From a checkpoint of a small image classifier.
Model: arch coatnet, norm rmsnorm, activation swiglu.
Training: 9000 steps, held-out accuracy 99%.
Rows from block 9 of a small image classifier, named by matrix and row number. Rows with one number belong to one neuron. Each number is 500 + 50 x the weight over its row's rms, rounded and kept within 0 to 999. All counts start at 0. Numbers have three digits each.
Before each neuron's rows are labels from the 100 images, of 14976, where the neuron reaches its largest size: "strongest on" is what is common among them; "colour at peak" is the nearest of a few named colours to the mean colour under the peak. Only what is clearly more common there than usual is listed. The data: stained colorectal tissue patches (NCT-CRC-HE-100K). In brackets: how many of the 100.
# gate: MLP gate (model.blocks.9.mlp.gate.weight, 1024x384), inputs 96-191
# fc1: MLP up (model.blocks.9.mlp.fc1.weight, 1024x384), inputs 96-191
# fc2: MLP down (model.blocks.9.mlp.fc2.weight, 384x1024, transposed), outputs 96-191

strongest on: tissue: cancer-associated stroma (88)
colour at peak: pink (73)
gate.285:505500500500500500500500500500500500500500500610462500500500500500500500500506500500500438288500500500500596601500500500508601500672500500500500500500500500500500500500500500656500500500500500500500446527500500500597500500500500500413439500500650500500562500500500526500500500500588500481
fc1.285:365500500500500628500500500500500500500500556500500500500500500500500500500500396566500500384500500500500579500500500500500500510500518500500500500564500500492615500500573334606500515500500500500500500361500500500500606500500603500395500382500500500439500500500506500618500500319500500500
fc2.285:500486495679563601562500500506630500500281500500500446500500693500500500500500500500500500461510425524500500500635490559500500500500500373500500500500500500500500418602500500688500500500500500500500500500500500500500456500500597576500500500405585632500500514500500500500500500500500500500

strongest on: tissue: mucus (26)
colour at peak: pink (69)
gate.555:593499500500410500500367500429515536580500575500500519544536515489494568488446500500579599496515500500478544485409504413500537511500461500532536480500500634579615500515536500376566500606499500437558489575515500473500500500499445644504481500603582535521490584500500477500500500380568464500
fc1.555:424476448480454502464524424497500500500490457502461428500500473520500562480500435500607498512389488496500509500545444467511500511500461545500500500414533500575539418566500548554559509595481500500520640500565500429500510528515500500500656472500476491473500500500507536622502497536500509527
fc2.555:449441379552465500500397409489538539559500500500500439491553552511468585514500500523619531486500478500544512433583426576496497491477389388541616488500500546500564413561490511532500500513571500500594520500513507536500545500439545599650600391500524595500500551470500453459478500513514451478

strongest on: tissue: adipose tissue (48); tissue: smooth muscle (40)
colour at peak: white (69)
gate.86:506551500500500500500500500500500401500526500443483559500500500525500526500500500554500500500500500435500500407587500580476500500449487527500500679500500500618500363500500500428500500500500403500500531500500536500488409500500500500500483500657364350500488381500500500509556500500613500500
fc1.86:494500514600500500500500500500500500500500500500500534500588500535578454500500500500500544500506500500500500471557385500439510500500500500493500500500500557532500459500500643500500500500500340500500500500500524500500625500450500500500500508500402422500500500500500500500500542452500493381
fc2.86:513500500531500500509430500500500500500601523500446500550500563515500524427500500500590500430508526500500504500500387500500500500507579500500500339474500500500372500500500500500500500500417500500500500500500500490500500484412542551500500500551500532379622442500500500500500564500502500500

strongest on: tissue: lymphocytes (96)
colour at peak: grey (80)
gate.642:427465509475500537577499518526500444500492500488566576561389467566617500500500557482583554415440536497529500539481465467531485480468518532500490500507573499606500460464500542483568557518482462470500476558513496603508579453467500487581549484622533477582555420510394541681528496496500500457
fc1.642:451501508450531500517491386510500500399497500446507528455511500500547515641500546483502484561414496482633439500601500401500554485518500484583500491500522496459442500547510553527482655497499500545466605486569570453463513551497546495502500488534616577467500421504560417536472462500500511491
fc2.642:500485500513500605526438389493500497433538461454494500431541532515475556648458500536482500537446518391651445428571500465453594479487412483554530500516585477446453436548430500500537583442444550500495532514599554437440505549519518500565501481500514602459499500500568437587463527589503500567

strongest on: tissue: normal colon mucosa (82)
colour at peak: brown (42)
gate.636:500500442500427500500500470465500500586521500500500446455500500528563465582546584500512569594449426500527616500422500500500478453500480500576399407516500500289558500457500585448492500544500500537582450403500579505500458455500500500632500500465464500450500500453617500686500500468412519431
fc1.636:466500551552514500397500500500500500569500619500522453500515500483414500531500398545444552529498453523505500500500443475511556459500437515500500500500533500561500500510500500516494453534477448500500520495500500466467455500500499500569574571640524350524370500564460500500500500500411500500
fc2.636:500528552500517500432500500480450353484478546386417541500489500544500500456466500447512630500500621500500500500500500457500662508490500604483500575483500500514500517442500500543403416482500421504377500455580500499500441479500500513500500576584500408472500500503500481500500659500385494500

strongest on: tissue: lymphocytes (53)
colour at peak: grey (66)
gate.581:500558538500432604500518518479500571528512454500500500500500493541454480391500476599477484527466502500500511489493500524508500451500504524512441412500498417400518500550385573443500556500507468489515440461443467491500459455500500474578483623478630515410545527539447500498536500500506484541
fc1.581:399487640459492456602500515500516323500501547475488665500500528509481412508549500449455480500417450567551416479530477500509488426500500466480606520513552497439500487490485421605515500500499391561500500402514501500500556473532500346395501540527453466500606426583526500472476500500550487500
fc2.581:427567496500481445491476477458451318507459545495544557548584500563413502500508500500500500500434488458415444446500517373500536500500489551567545564500521471483487500442500385550500500550532497500500494463625528500500568610428464488500500434500349523470542526605538454402477574500500500554

strongest on: tissue: smooth muscle (97)
colour at peak: pink (86)
gate.518:515500486427500415500500500643500652500500500469500536500601500500500500500500500500500500578500461500600500500500397593500569500442500442500500500500500576629500500500500528500500517500500500500500505500500453500500500500403378500500441500500500487500518433500544500500500500500500500500
fc1.518:500500415500500500526500500385500500500500475500543456500284500500481472500500500487500370500500391500371618500601500500597349448500500588500403500500398500486500500500608500500500428500522500425500500336500500500500460606581584500500592500500500504500500500605500500617565583500500573500
fc2.518:500562500484500500507592500483500552386500500500500500500500500401500500618428521500500405500495500500500591421500500500500500500363500519500417500500500557500546500500500382500500349443500500545500500500500500500500500529604500500561500371500500440500500500579500543500530500500500547532

strongest on: tissue: mucus (100)
colour at peak: pink (85)
gate.14:510458557500602483516584444432500472503501513499474521564517469467456536541592531503500582486500486398500479607500448564500511530480487535506492533536511379452570559508500599484422526550480419522500483553472500479535540548474529521531411438462497593500544464507497480506490477465456510433
fc1.14:500503540634580493495539479571500557500500552479481484501476480409433506500541539492487463500532500476635510553503441475500516500500476500433480401427449489540500500522359548481525509492477479517500500522503503456591453488525471548580423470531588527484548500395405524424485455530552537508
fc2.14:528509441532550472500493415494559518520500500590445503485425511500526471435489478526472500559488560525383500500469483576520568492485522493503558453593450444494631465534580486549504519567471533465456495440556508514508507387554500500493490492500524534596605444427484523575500448452500501513

strongest on: tissue: smooth muscle (68); tissue: cancer-associated stroma (26)
colour at peak: pink (82)
gate.52:500594500500496500500500500463641500500474350610500611500500500500500500500500500592609500425500500338500500500500500500500500500521500500500500502500500500606500507481500500500526500500500383500493500500500532500384575401500500500500500500500500443500500500500500500500500500500500500583
fc1.52:585500500500500500500500500565500500500465363500529457500395500500500393556500500500500500500524445500500500461500551500500500500500500488500568500349458530500492500500500500500500500500500500500484500390425500590500500498500429500500500500500500500372500499500500402500500500430500500500
fc2.52:500583500500500500500500500500500500500371593500500500500500500579500500500500439500500500500500500642500500388500500500574500500500500500500500826500500500500500500500500500417500500500483479500330500500500518500564500500500500500500500500500500500500500500500500500621539500500500620500

strongest on: tissue: smooth muscle (51)
colour at peak: pink (80)
gate.173:546539507644411500589500460555586521500554536500500500500500500491431500432609500500500500500523500500500578500500500367674548605518500470500500500500500354500500500445500500475484609633500490500500500350500500413500460500521500500504552511500500500500500500594500562540640481711541500580
fc1.173:500500435572450500500500510500500470500586500500500385537379500500500500500500582500500500523500380500500500453418500500514457500497500496500500587569655415500500500500459463500500500610500542536578554598446500500500414541500500477569500446619500552500511483500434500500500500333646475500
fc2.173:500593500500500500500500500500500500396471574500500532497496500500500520515500555500508500500469533617500500358480500524453414402500576500500500500500500500421508540491490500542387500500567477500500423500517500500520443536500547435500400339563471500471500500486500500563500500340500600500

strongest on: tissue: cancer-associated stroma (91)
colour at peak: pink (79)
gate.126:500621500500512500500500500500500500500514562500582500500500369500447622500500487500500500500382500500500500500506500500500647528486500500474500500500613609500500572500500500500593644500500500500388500406494602500500503500496520442500474500608476500500500556413636450554559500519570450462
fc1.126:403495500557468589500500500545588503490500464500500500500522413500500438500582410496449448500473556497643500424493500500500500451598500392534599500500500500500500467500525500439500500500446500571548500500500502500500432500556610500500632500500500550500540500500525424500500500382500522500
fc2.126:383434500500500500524464500496551501500500534572576486500610590462500500505500500500500500500500500500582396500500500579507500500548425388530577500548500500536500546500500500500542500500500500475500569513500576500531500500432576500638500500500500555500492500500534408597479500452573500534

strongest on: tissue: mucus (64)
colour at peak: pink (67)
gate.289:508390409626500500503500500445486430500500604500488396492432407500500447389437403398500500356513459396518500530523500500548559433500376537493476555456491485552521600480598500500500445534449548500574500500500500500588500467500500549560560520443500500534500419500432584500500500500565437410
fc1.289:484445376446467449444554560460497530500515500425500544500521473500549520500481584409500421507536459644500500542474428500431469459455500435494581433414477500500592545551412456377590500497500500488500500491561462499632554416543500500500401494522500460570500407455434534406500500490500500540
fc2.289:577500500401510457500500500500500480500500500423503581516582500585500487452453585435500500500555500621500516500450483489500407500544500428500532365507477518539553448500380406500565580474500500500427500510594540500548468480445542543500435500488500500561500433439500485385426500517500475475

strongest on: tissue: lymphocytes (100)
colour at peak: brown (58)
gate.212:329519603500507500422483444500576419401500500535500500500500505569563540500441489500536500508558500542496457500466491500467489456500508430528615500525500500500500500500500591464476551588489519559525533500500500459540500590500592475413438500500500443500465500553646500583500462500476510500
fc1.212:315518565500505690500500500500500448499500500547439537514504525555500526592514500533502500500500500540508500532437433500500500500515485471500595500509552500500464500436570500470450500654493500500592500425500447527639500500500500500500500500543553448439500500500535465500500500456539500464
fc2.212:501503459311496500500569500485500500500578389500524429414437500500500481500559514377439548566523460500506500474500500500475500500497500500500500500498500490474658500510500500580510407476398473500492500500488513522444500479450520607500542500500472578478500500451483500500566500585500562490

strongest on: tissue: cancer-associated stroma (49)
colour at peak: pink (75)
gate.385:475566452569533500548500500500500553443457619473561590530500488500500569523685332500500500500500500500527627500437418562500541538458543500468500475412456500537500500500401500382489500391454545500500500500500500500479500424500500450500653500429500491429545500411482576553462462541500420411
fc1.385:523506599519500500500500500500463537429500391500500500500551500560500472500500521582534500453493518500500431500500524535500500626485500444500500569429500627500500500439422500500436500561552439500500500424500525564500604381500528500500486500500479385500453500570550569500467500500413498500
fc2.385:500481500500519500500500500464500461461600389409500500500500431568503435429500479529500500500556500500574420500500543500500515605484500500500545520448500480500474500420354599500471500537500469500500500500500462527500500472544434500500454500485548500496500491522571500550528554466368497495

strongest on: tissue: mucus (59)
colour at peak: pink (66)
gate.432:531550580604466522533500551485501596527486635480527499500485604511530407347495480500485516586460605506542520508448556534500499480497577431500476439558494541505390426479563520554613521496527500439500354437500463478466478457475500435554531459477404500487497580530454485389443435445542500521
fc1.432:591497454549549568533500553446541538451495631529480500437518474499452519500500511531577506555459500500491490493488488415500500501494585483578500423520546427458456383458520500500555636467484444560492524435500497479570567611556522503491503366424488527466475562504513525415420553606422500500
fc2.432:474418474421500537500630501510508513413516579515500560388479440446525457496500492471513497498447463437500459481500543489479500500509564417492557453450520435500497466558442535462478609471438512537480568449477527512661504561533500465449556500500555428440507500500556488500561564621454500500

strongest on: tissue: mucus (84)
colour at peak: pink (69)
gate.342:495500478393447545500477496578408547509516500490587542548522464500434531512413554500565492535486564504555474500572462489551551437526495524419582411506553437527559511416558414541653500538517500531500481500551449490452555517409429492583505447448466536582486499500514500523514477518500509523
fc1.342:569494513532500483500497434471596500428498505500458500382466500500520520489594486500545463502528500476544567469466546500481480432463417493552447542533465519494398430491548447509492426500489500533464500561514540500577496500548481473496521498467537500643314468486499431552499538500556478500
fc2.342:510504500478500491465500442492477556453500442515501471446492474471500500448559481475505466500533484560586500500499500511480456486500542514515523478500555532469448463538548515430590543467471429537526484573486500522500562457510561452607389500498506490604452478500520409497496588499493413532

strongest on: tissue: cancer-associated stroma (95)
colour at peak: pink (82)
gate.679:302584500500500500500500500500590335500500500591500575500500500500500500500500500500517500500500500433500500500500500499500673500606500492500500500500500500500500469500500448500500500500500500500500500500500500500500500304500500500491500500500520500495553500500500500500500547500500445545
fc1.679:500500500500500500500500500500500500500500500500500500550583500500500500574500558500500500687500500500500500500500416736506500500336680500581483500396500500343500500377421500500500500500500500500500602605500500500500500482500500500650407500415470500541500500626445500500500500500500500500
fc2.679:591500500500398500454432500500387570500500500500500500500500500552500500500500500500500500500474471500500500500500500500506456500391705607500380500462500500500500500500392557500500500500500500500385500500490500500500500500500451500500500500486500500500500500500500500500500500488342552500

strongest on: tissue: lymphocytes (100)
colour at peak: brown (51); grey (47)
gate.44:548449500494386386500520487556500481418506465441500608500500464500432483500511500453500500594500498466500276546504500500500500500456500459500500500500606500500489487478500412500500500500477493500453500500500441598500500342471440437500500500382468523500500501500593608500500523500500533500
fc1.44:500500500500637500500651574500500460500492500540500440559500536500530458500419500500534500449509529477453571500404500371500591485551500500465500500500500387500500569431516500542479657448500581500440415583562500500474500648500439509500500500626640480500500500441500471445500519481480500436
fc2.44:500548404511500472500414500500503535393515466500409500393500375500500500523443500500500495578500505355500500444500458546622500508500500500500606522500558607455422500513538500370519359507411500474500500500500551543577444500500517486500576414316500500500500431500500482500520500519457500551

strongest on: tissue: tumour epithelium (99)
colour at peak: white (68)
gate.686:500437500493500581500500500500444500500500500500500500606351500500500528500500500434500500474500500720500500500500500500481548567500627500500500500500528503503500506500503434444500500500500500500500500500452500500618500500500500500500500500483500551500500730500500479500500500305530500500
fc1.686:519433500500500547500500500500500577390466466500500500532379701500500500500500500447428500500500428500500500550500500528527500500500500500640500550565446500500500592500500500500500500500500500500500500500500500500500521500500500500500500337500500496500550732500635500500500500500500500500
fc2.686:500500500500500421483510500500500500500459500500500500500500558500500500500500500500500448500500500500500500500500500521500500500480500500500500344500500500500500500500500592500500500500361500500500638388500490459500465500500571500440551620554500500500500500508500500500500500500485500502

strongest on: tissue: debris (59)
colour at peak: grey (56)
gate.233:433474456500456393581524413607500525500500484450402487597500500500500611501500500624515500500443463517536397500500465463351500579524500500500507510493537517464500529564452531447500487500541467500423500432416567403461500470588512502500500398456498452554500585527511438395526565453579456500
fc1.233:477501531500574437537467500440421401500500500575554437459500486391422500465534519500447500440499500556536472500500552500500500500509580498500439500500500500500500500456472503537500409532567500500471439500545513535453448500527500476500471435500401430454617577500574448412483580398559500439
fc2.233:495500500438500500596578500612500468462629475500603558464490500422500500470500562562380552520500500574500423549501547500500500500500514522500416507535443496500480559522515500598500370500500609500500499500419450454552430502584450412638444474429425379460553440536500500617500527500500500500

strongest on: tissue: lymphocytes (71)
colour at peak: grey (58)
gate.566:475500453515526480510500508557492526402511447471500551497532458513411652500454578500490611461500500500449500457500396506546489517528436540465492446500500540476500446539495491486537594453544477398563436558599500488419500492487530505500547572500589576592516498467500500550548500500503517352
fc1.566:464436410510500606608586500504483486500511516461529500439503399542533564500510500433499410500484500500607488444400527535475456479500370444500520500531592505522651500500446583500500455500478512550500599500530437500479501501572448477455500348500438425430388554464572505386495450519521500544
fc2.566:461425475451522619547660508494507470512500500441500525465537466547543533510500500503531484500492459488625540424440544532500491482477410494589542567500553484502600498540455500543470500493534506570466600475483434504514500512544469480500456394429558480391460500500597500374459500530542500531

strongest on: tissue: adipose tissue (100)
colour at peak: white (99)
gate.700:440500484500441550412539505528517509577499490544475500500477555505491484456671521473469468563455510540584503521452500444544450517470634500500500496500567568483386463440587523500565547501554551476477578548654500469457500495494500436396566446432451500453386565477554574453499517463531487473
fc1.700:487500488448493359472509563470398495437500494500532456500461422500530540426457512474500533500500500460432466500423432646516500500483529447500453529500566495467565500500479534522411500508482539446500451513376500581508535483459444567449604500500486571500400646500297531472557500521576500500
fc2.700:523428500469497427498500528500470535473459500520500500446500495461500448437493495500488466561522500500443500500373500610500500500500526500500462559628530444497470502580582528578419500412519500495453439548386536617429583534479514570434604483450487500509500592482370544500478495416474495500

strongest on: tissue: tumour epithelium (52)
colour at peak: grey (46)
gate.513:442476472505435501500452500500456639451487542508614500500439537500554522534512465500501471491462484417542503500500416535502477463592500500457517560514384427500494520446368491500548500589488528462507500438566500492519500469481500491454451500495435500500522477508614528497500560568500533500
fc1.513:500444381401523474494567388509500478500500539500536416389500554460552439500587551500493582484591531439504462500500455541525496593518443450461516526439500500449512393453517500549393500500489541435512500500484471500496507500575471548500547659477489497479395494516578434614500500500500506286
fc2.513:584478479454572429558448511475405519540520492500594423519454575500649499500568500500520492539500577500465518484500500502506453500518416500487520532500455533474536500492500396500450605565530500458402492500428445500449496522627490500576500609450426542474445500497522365520481412530494548500

strongest on: tissue: cancer-associated stroma (92)
colour at peak: pink (85)
gate.487:392571471491500500500517413479500488422468500500500491500416500438608500500500500500561452386500500500500553500500500500500500500627429500500500455500500500500554500500500500500657500500500446500500587360500596500530500500500500500453598500500595626338657500500500500500642500500512500500
fc1.487:500530500500500500500500590500500500500500500500500500483608500500500350500415588437461500704519453500500500500500500675500470481327500464500397517500500500500500490356500500500500500500500615500500500500500500500463595500500500413578500500507437500500500500533604500500473432602500500500
fc2.487:649500500500500500471500500500500440500500500409466581500500500500517347446500358500500500500500468500500500500500548500500500500500500500500367500500500500500500577500409500500500500500500500500500500500500500500500600500500465500500500500500500404500500500500500500416500500537430500500

strongest on: tissue: normal colon mucosa (37)
colour at peak: grey (47)
gate.309:500468554497500444576546528500467456376494559441450478497494515492460514580500521500575500460500500524473441500451500500458485500519489593500459381554425558512490447574510500488394500529488467506492448441500433551415524500442418524500436489500522501500596500567464486441500500374398489500
fc1.309:500500424504610408500447546524464469489507500466500441447581572552500500454610507500479500513501542413583500500449504500500483503500523486396465512508422507384500423497411500500500440338500480456438381456500614568466511422610460633589543489500557505525533500500613482500592507456500522563
fc2.309:534500427500599564468470500463500527500502596463500498386500500516500500441594513492500415500485536569542555500521527552555500500439575517566442500506492578500559500548418606500500445500500473461474545501422602384538432500569500500480528562618500414500500445500500500613518506500469500457

strongest on: tissue: debris (78)
colour at peak: grey (51)
gate.456:474505466444525598443445532547553541493500389500500466422500500500500517529446500535471450500500481500500500500500511500500415593500613500500372500500500410500421500464607550500432500492519500511500427500500500500504477525466500568440434473500500533569428500500500500538539547501391500500
fc1.456:508482500548395564500484515500500469475523350556392519473500481574427500442500500500500515500470454503500426519444386563543500425500575500528500500500500500496453452503367418500500444591512527500579500497457415463485502500487564500500438500512590458422513500500648431574456428500500462500
fc2.456:560500500573500328565540500399500500629500500571532506564500519517471550481500505500565500550500500408415450393500512500611500500553440440553566560499500500500393500435500438500500587594500500546500703539501445423464500580431488500500500625500562586501468500464502458428500500620581539500

strongest on: tissue: normal colon mucosa (98)
colour at peak: grey (66)
gate.275:511491628500567567432500466435522500550500569481486522464542456408473431585460485499588517411512469544498492508515443500500500448497487496556513405546495482470417492489525445498500459513500450546489580471550442500571477433542468449489429564501514500483540408589428418558500446500479515443
fc1.275:510439500380562579404445579563475533549504523468528479508551490525500486523461470534523500432650440485546560500445474427432464554500483508597454492460398499500513500492500544500500464486533460635500501500584468558451486457587390507386509528453432621493421502506549438523500481658396506524
fc2.275:500524449555520500488425591519452500545500496434450500548534492584558555467511547471496500445500524429634477464447495374495589532451473539518420525477519503541566553545504518492447500519431507528464520500432482420452521548505570596500460520488500495519454533402403407500487493496605482567

strongest on: tissue: lymphocytes (68)
colour at peak: grey (62)
gate.611:500500500423446507433409500469500500521593500563500394568500419500382409500500500542500468500500500500546572500414500474440523500539500500500500386500619500491500500570500572500505661567489456500583500514500500604528477437500500552474433500500500500500520494393500428597589500500594530500
fc1.611:500474500536500383500500500500500500500500330500500500500500558500457599470500455500500500500561500477591355471500541500543514461475500424500477597500500500574428558482500588500495500500477562500521500500500500500465500500500602423606457558500500500488500500500500530500534500256499500500
fc2.611:487554451434500500500629497507462420500500424377500573428500498474500500486568500500436470479500425500500500500500500500500500395508573510532500667500500500529500500420500386500500500500500500500366500488440500507500489500475500500580500554500500500496461500726500449292499500330500500500

strongest on: tissue: cancer-associated stroma (90)
colour at peak: pink (77)
gate.66:500500500500500500500481500387500500500478500500500500500500351500500584500500500500500500343500500351572499500500500395538676466500500500500646479500618500500396500500500500622500500500500500500500600500500500472500500339500500500434635439500500500500500500500500500500500500500500500500
fc1.66:683500500500500500500500597538500500500500500398500495643660500500498369500500593500500631684500500500500377500500500672500500499500608500500500500500500500500500500500500500500500385500500500500500500591500333500500500500500500500500500514500489493500500500465529500333500500626486500502
fc2.66:500500500500500500500500500500426500500500500500500500500500500500500500500500388500500500500500500500500500500500500500500500500500500500500500500500500500500444500466430394319500500500500514500500500500500500500500500500500461500447500500538514500500500500578500500500500500500426500500

strongest on: tissue: normal colon mucosa (90)
colour at peak: brown (52)
gate.688:516503432540448538539500500522500612386500470456500513466538477500546500465544530576513567500511485482531556500486500500467500463455500506511517500490604521435500527518457500475485500477500410528500500500526549445490565500487536564545598557533421500500490500500500476500336500500500500417
fc1.688:621393527500528579537407500500455596484500500449500436554482500526502500542479598426497500592547500493500547500506510479564500496500500500458556431500524507508494535500532499389500500500525500500526471480501500500457543414500500500460571377422487494500470517463449539536465500500373500495
fc2.688:591417500498500534500473615494500559513486500500586446536500500437497470493500525500328554483500416563420567580422491472537500500400557500455476500500500528533477500545610467420446500551500485464529364500448495521503500500550502500469500500461396500523459500500454512500475467508500599481

strongest on: tissue: normal colon mucosa (35); tissue: debris (32)
colour at peak: brown (40)
gate.673:500594500427617500498500500500616500500486500559500500500500500500500569500500523576566426500500500500500500484500500500500387500455500500500434500500424522496500600500587500386500500500460568500458500500500499457500500500403500500553530245500500500368500500500500500500500500548500544500
fc1.673:571500500500500500500500500643500500380500500500500500500500500500422500500500500500393497500500567500500500500554500500500531500500500500500500540500500549500500435409500500500500367546471431500500437500500500500500576579500375500500469500409412435667452500500439655494500500455384500461
fc2.673:500500506500500526500453500500500502500500500658500500500500496500354591500500417569428500500500415480500500500372535500500500500500484500500451500500500500500500500500500500500500400427500461500634500500394500500500379402500500534500578369500500500500446576549500624500486500475500500544

strongest on: tissue: tumour epithelium (82)
colour at peak: grey (46)
gate.111:532611442546486593500485367500540500610500541475500483653500500500500472500500596500500461562567464424500620572482493404429499528552500538336539536500510543646475490500443500567559559457500416500517542528500455500408472500500599500484516500470472439500500458476500500500574461470500500455
fc1.111:614457417500500455595500462500479517590500527467500544500604393524594502462500500560500453500518500436478501514500460500411500500500412400436456521509586498500500552500464500500434484472522499484483520500519500497500566598500467493500522445450562500529505554568402538545500541488500516500
fc2.111:500473500431500500545581500462500551466528500500500500414397500401662479500593500656481373629516577467500500500400500503490465500500381476501539500466500480500508533500500488423456406500500524466500605542500500500500532572710500500504500483567510500510488500500474530500492467500478451608

strongest on: tissue: lymphocytes (98)
colour at peak: grey (60); brown (39)
gate.621:551459614485500500546473500500489484500498531426490475500519500458500491493483463460428500500500485547554438506500524547521484451493530388556454500500575542434555414500500523642446446561484500486500483500416411460584416503465527500407475458470404500500519521447470546487500487462563500435
fc1.621:555435500500483538500436500498469471464500486461500484500472471479469526464568410448511544476514476500547431500467532510514516472504500434579463495475500521468428535500467535591552500500500646494528442500423550330602459413500519458500441379500500517495500514499477500466562500514523515574
fc2.621:461491500548538500555467477499500500500466561431582512471463500516500500510483425449455580500500399500449579578500500587555357500534536471500519500514500457532509495544500607455567578500471557504447500500529486396528500448500518500568472500512587500500560500508473519423500408474500500492

strongest on: tissue: tumour epithelium (71)
colour at peak: grey (59)
gate.169:500562500498500510500408509568546478486500540500526441500567500554404372482500458526540511424517545461587500500391553529576523453500388513468468542475450510500466499526570516410500534480470574437473439472500528522418471488538487595574489547488500459509421487500536500452457476611501488500
fc1.169:577421497566641502500500519540419424443507500512530423563523496432543468537500458489540504516555504403559516479532483500608516500500367500499401505528500500497500496541584500421513433433543466500502414525500514566500500500433535500576416500588511582500494538490500500500479500605500506468
fc2.169:512423520584619500486539468500407428469500500539500442500442495505547505604508421482463437500605536441567516515447464500436509517500386477546422533500583535510500500545479542500500481463462461453506500578500534520462489419465548500596505545494500471521437578439498500500540515533500500500

strongest on: tissue: tumour epithelium (73)
colour at peak: grey (50)
gate.490:482511500417475618500394490456525380511483460433582500500495439479500500476500500481492497500404500594624497537445500481630500525518500531508372558368500510500556500533446517500582632470503480500516500464498484544486500550500624500592488531496575628500500500551420500500561555675500500500
fc1.490:446500418500505358585558456500496484500496613556458546395463500500495526474500413507537500602405468558445500494503500576425475491533560472500653434500500448500451470531477618520423500528481485500460500442476500465500461500610500341500602507500439449500448474500544467466532496318487495500
fc2.490:500509500503537334513488414484544502519400553500503468500500470518482514500467500537555500595425486500456500500569582495474607437575459501549556477687503500519413500558500546500500539500551506500486428380500459463520500500577500476424500500433425483479451445503500500440515554315522455594

strongest on: tissue: normal colon mucosa (52)
colour at peak: brown (40)
gate.264:591500491475379500438481451521570486531513536500500500582578500500500398500574597560500484500581543500491500437500500579392507442500551500583445500500500500508585546500500457500500428500484500437547345359500471538454513500500500500535445603500496500500500388569559402452500553500500500500
fc1.264:500500500500500500500506551443526677490503418500478500573500500459575500503491535558500589605500500469500557509528548500488500486500547527500500500556500500500590500491545516415432443484521500532470502500415497500487619606500500500500500608398500500500504500452541500427500500600500529500
fc2.264:500468500560431513548520500500650500500500500500500407500441500500500496565500500500500500551500500500500500500503519500500500500500568447500500500554546583500514395500500500509535500589500551493500500500500403578453500500500473500527497500410454503500500500536615500500500329506532500522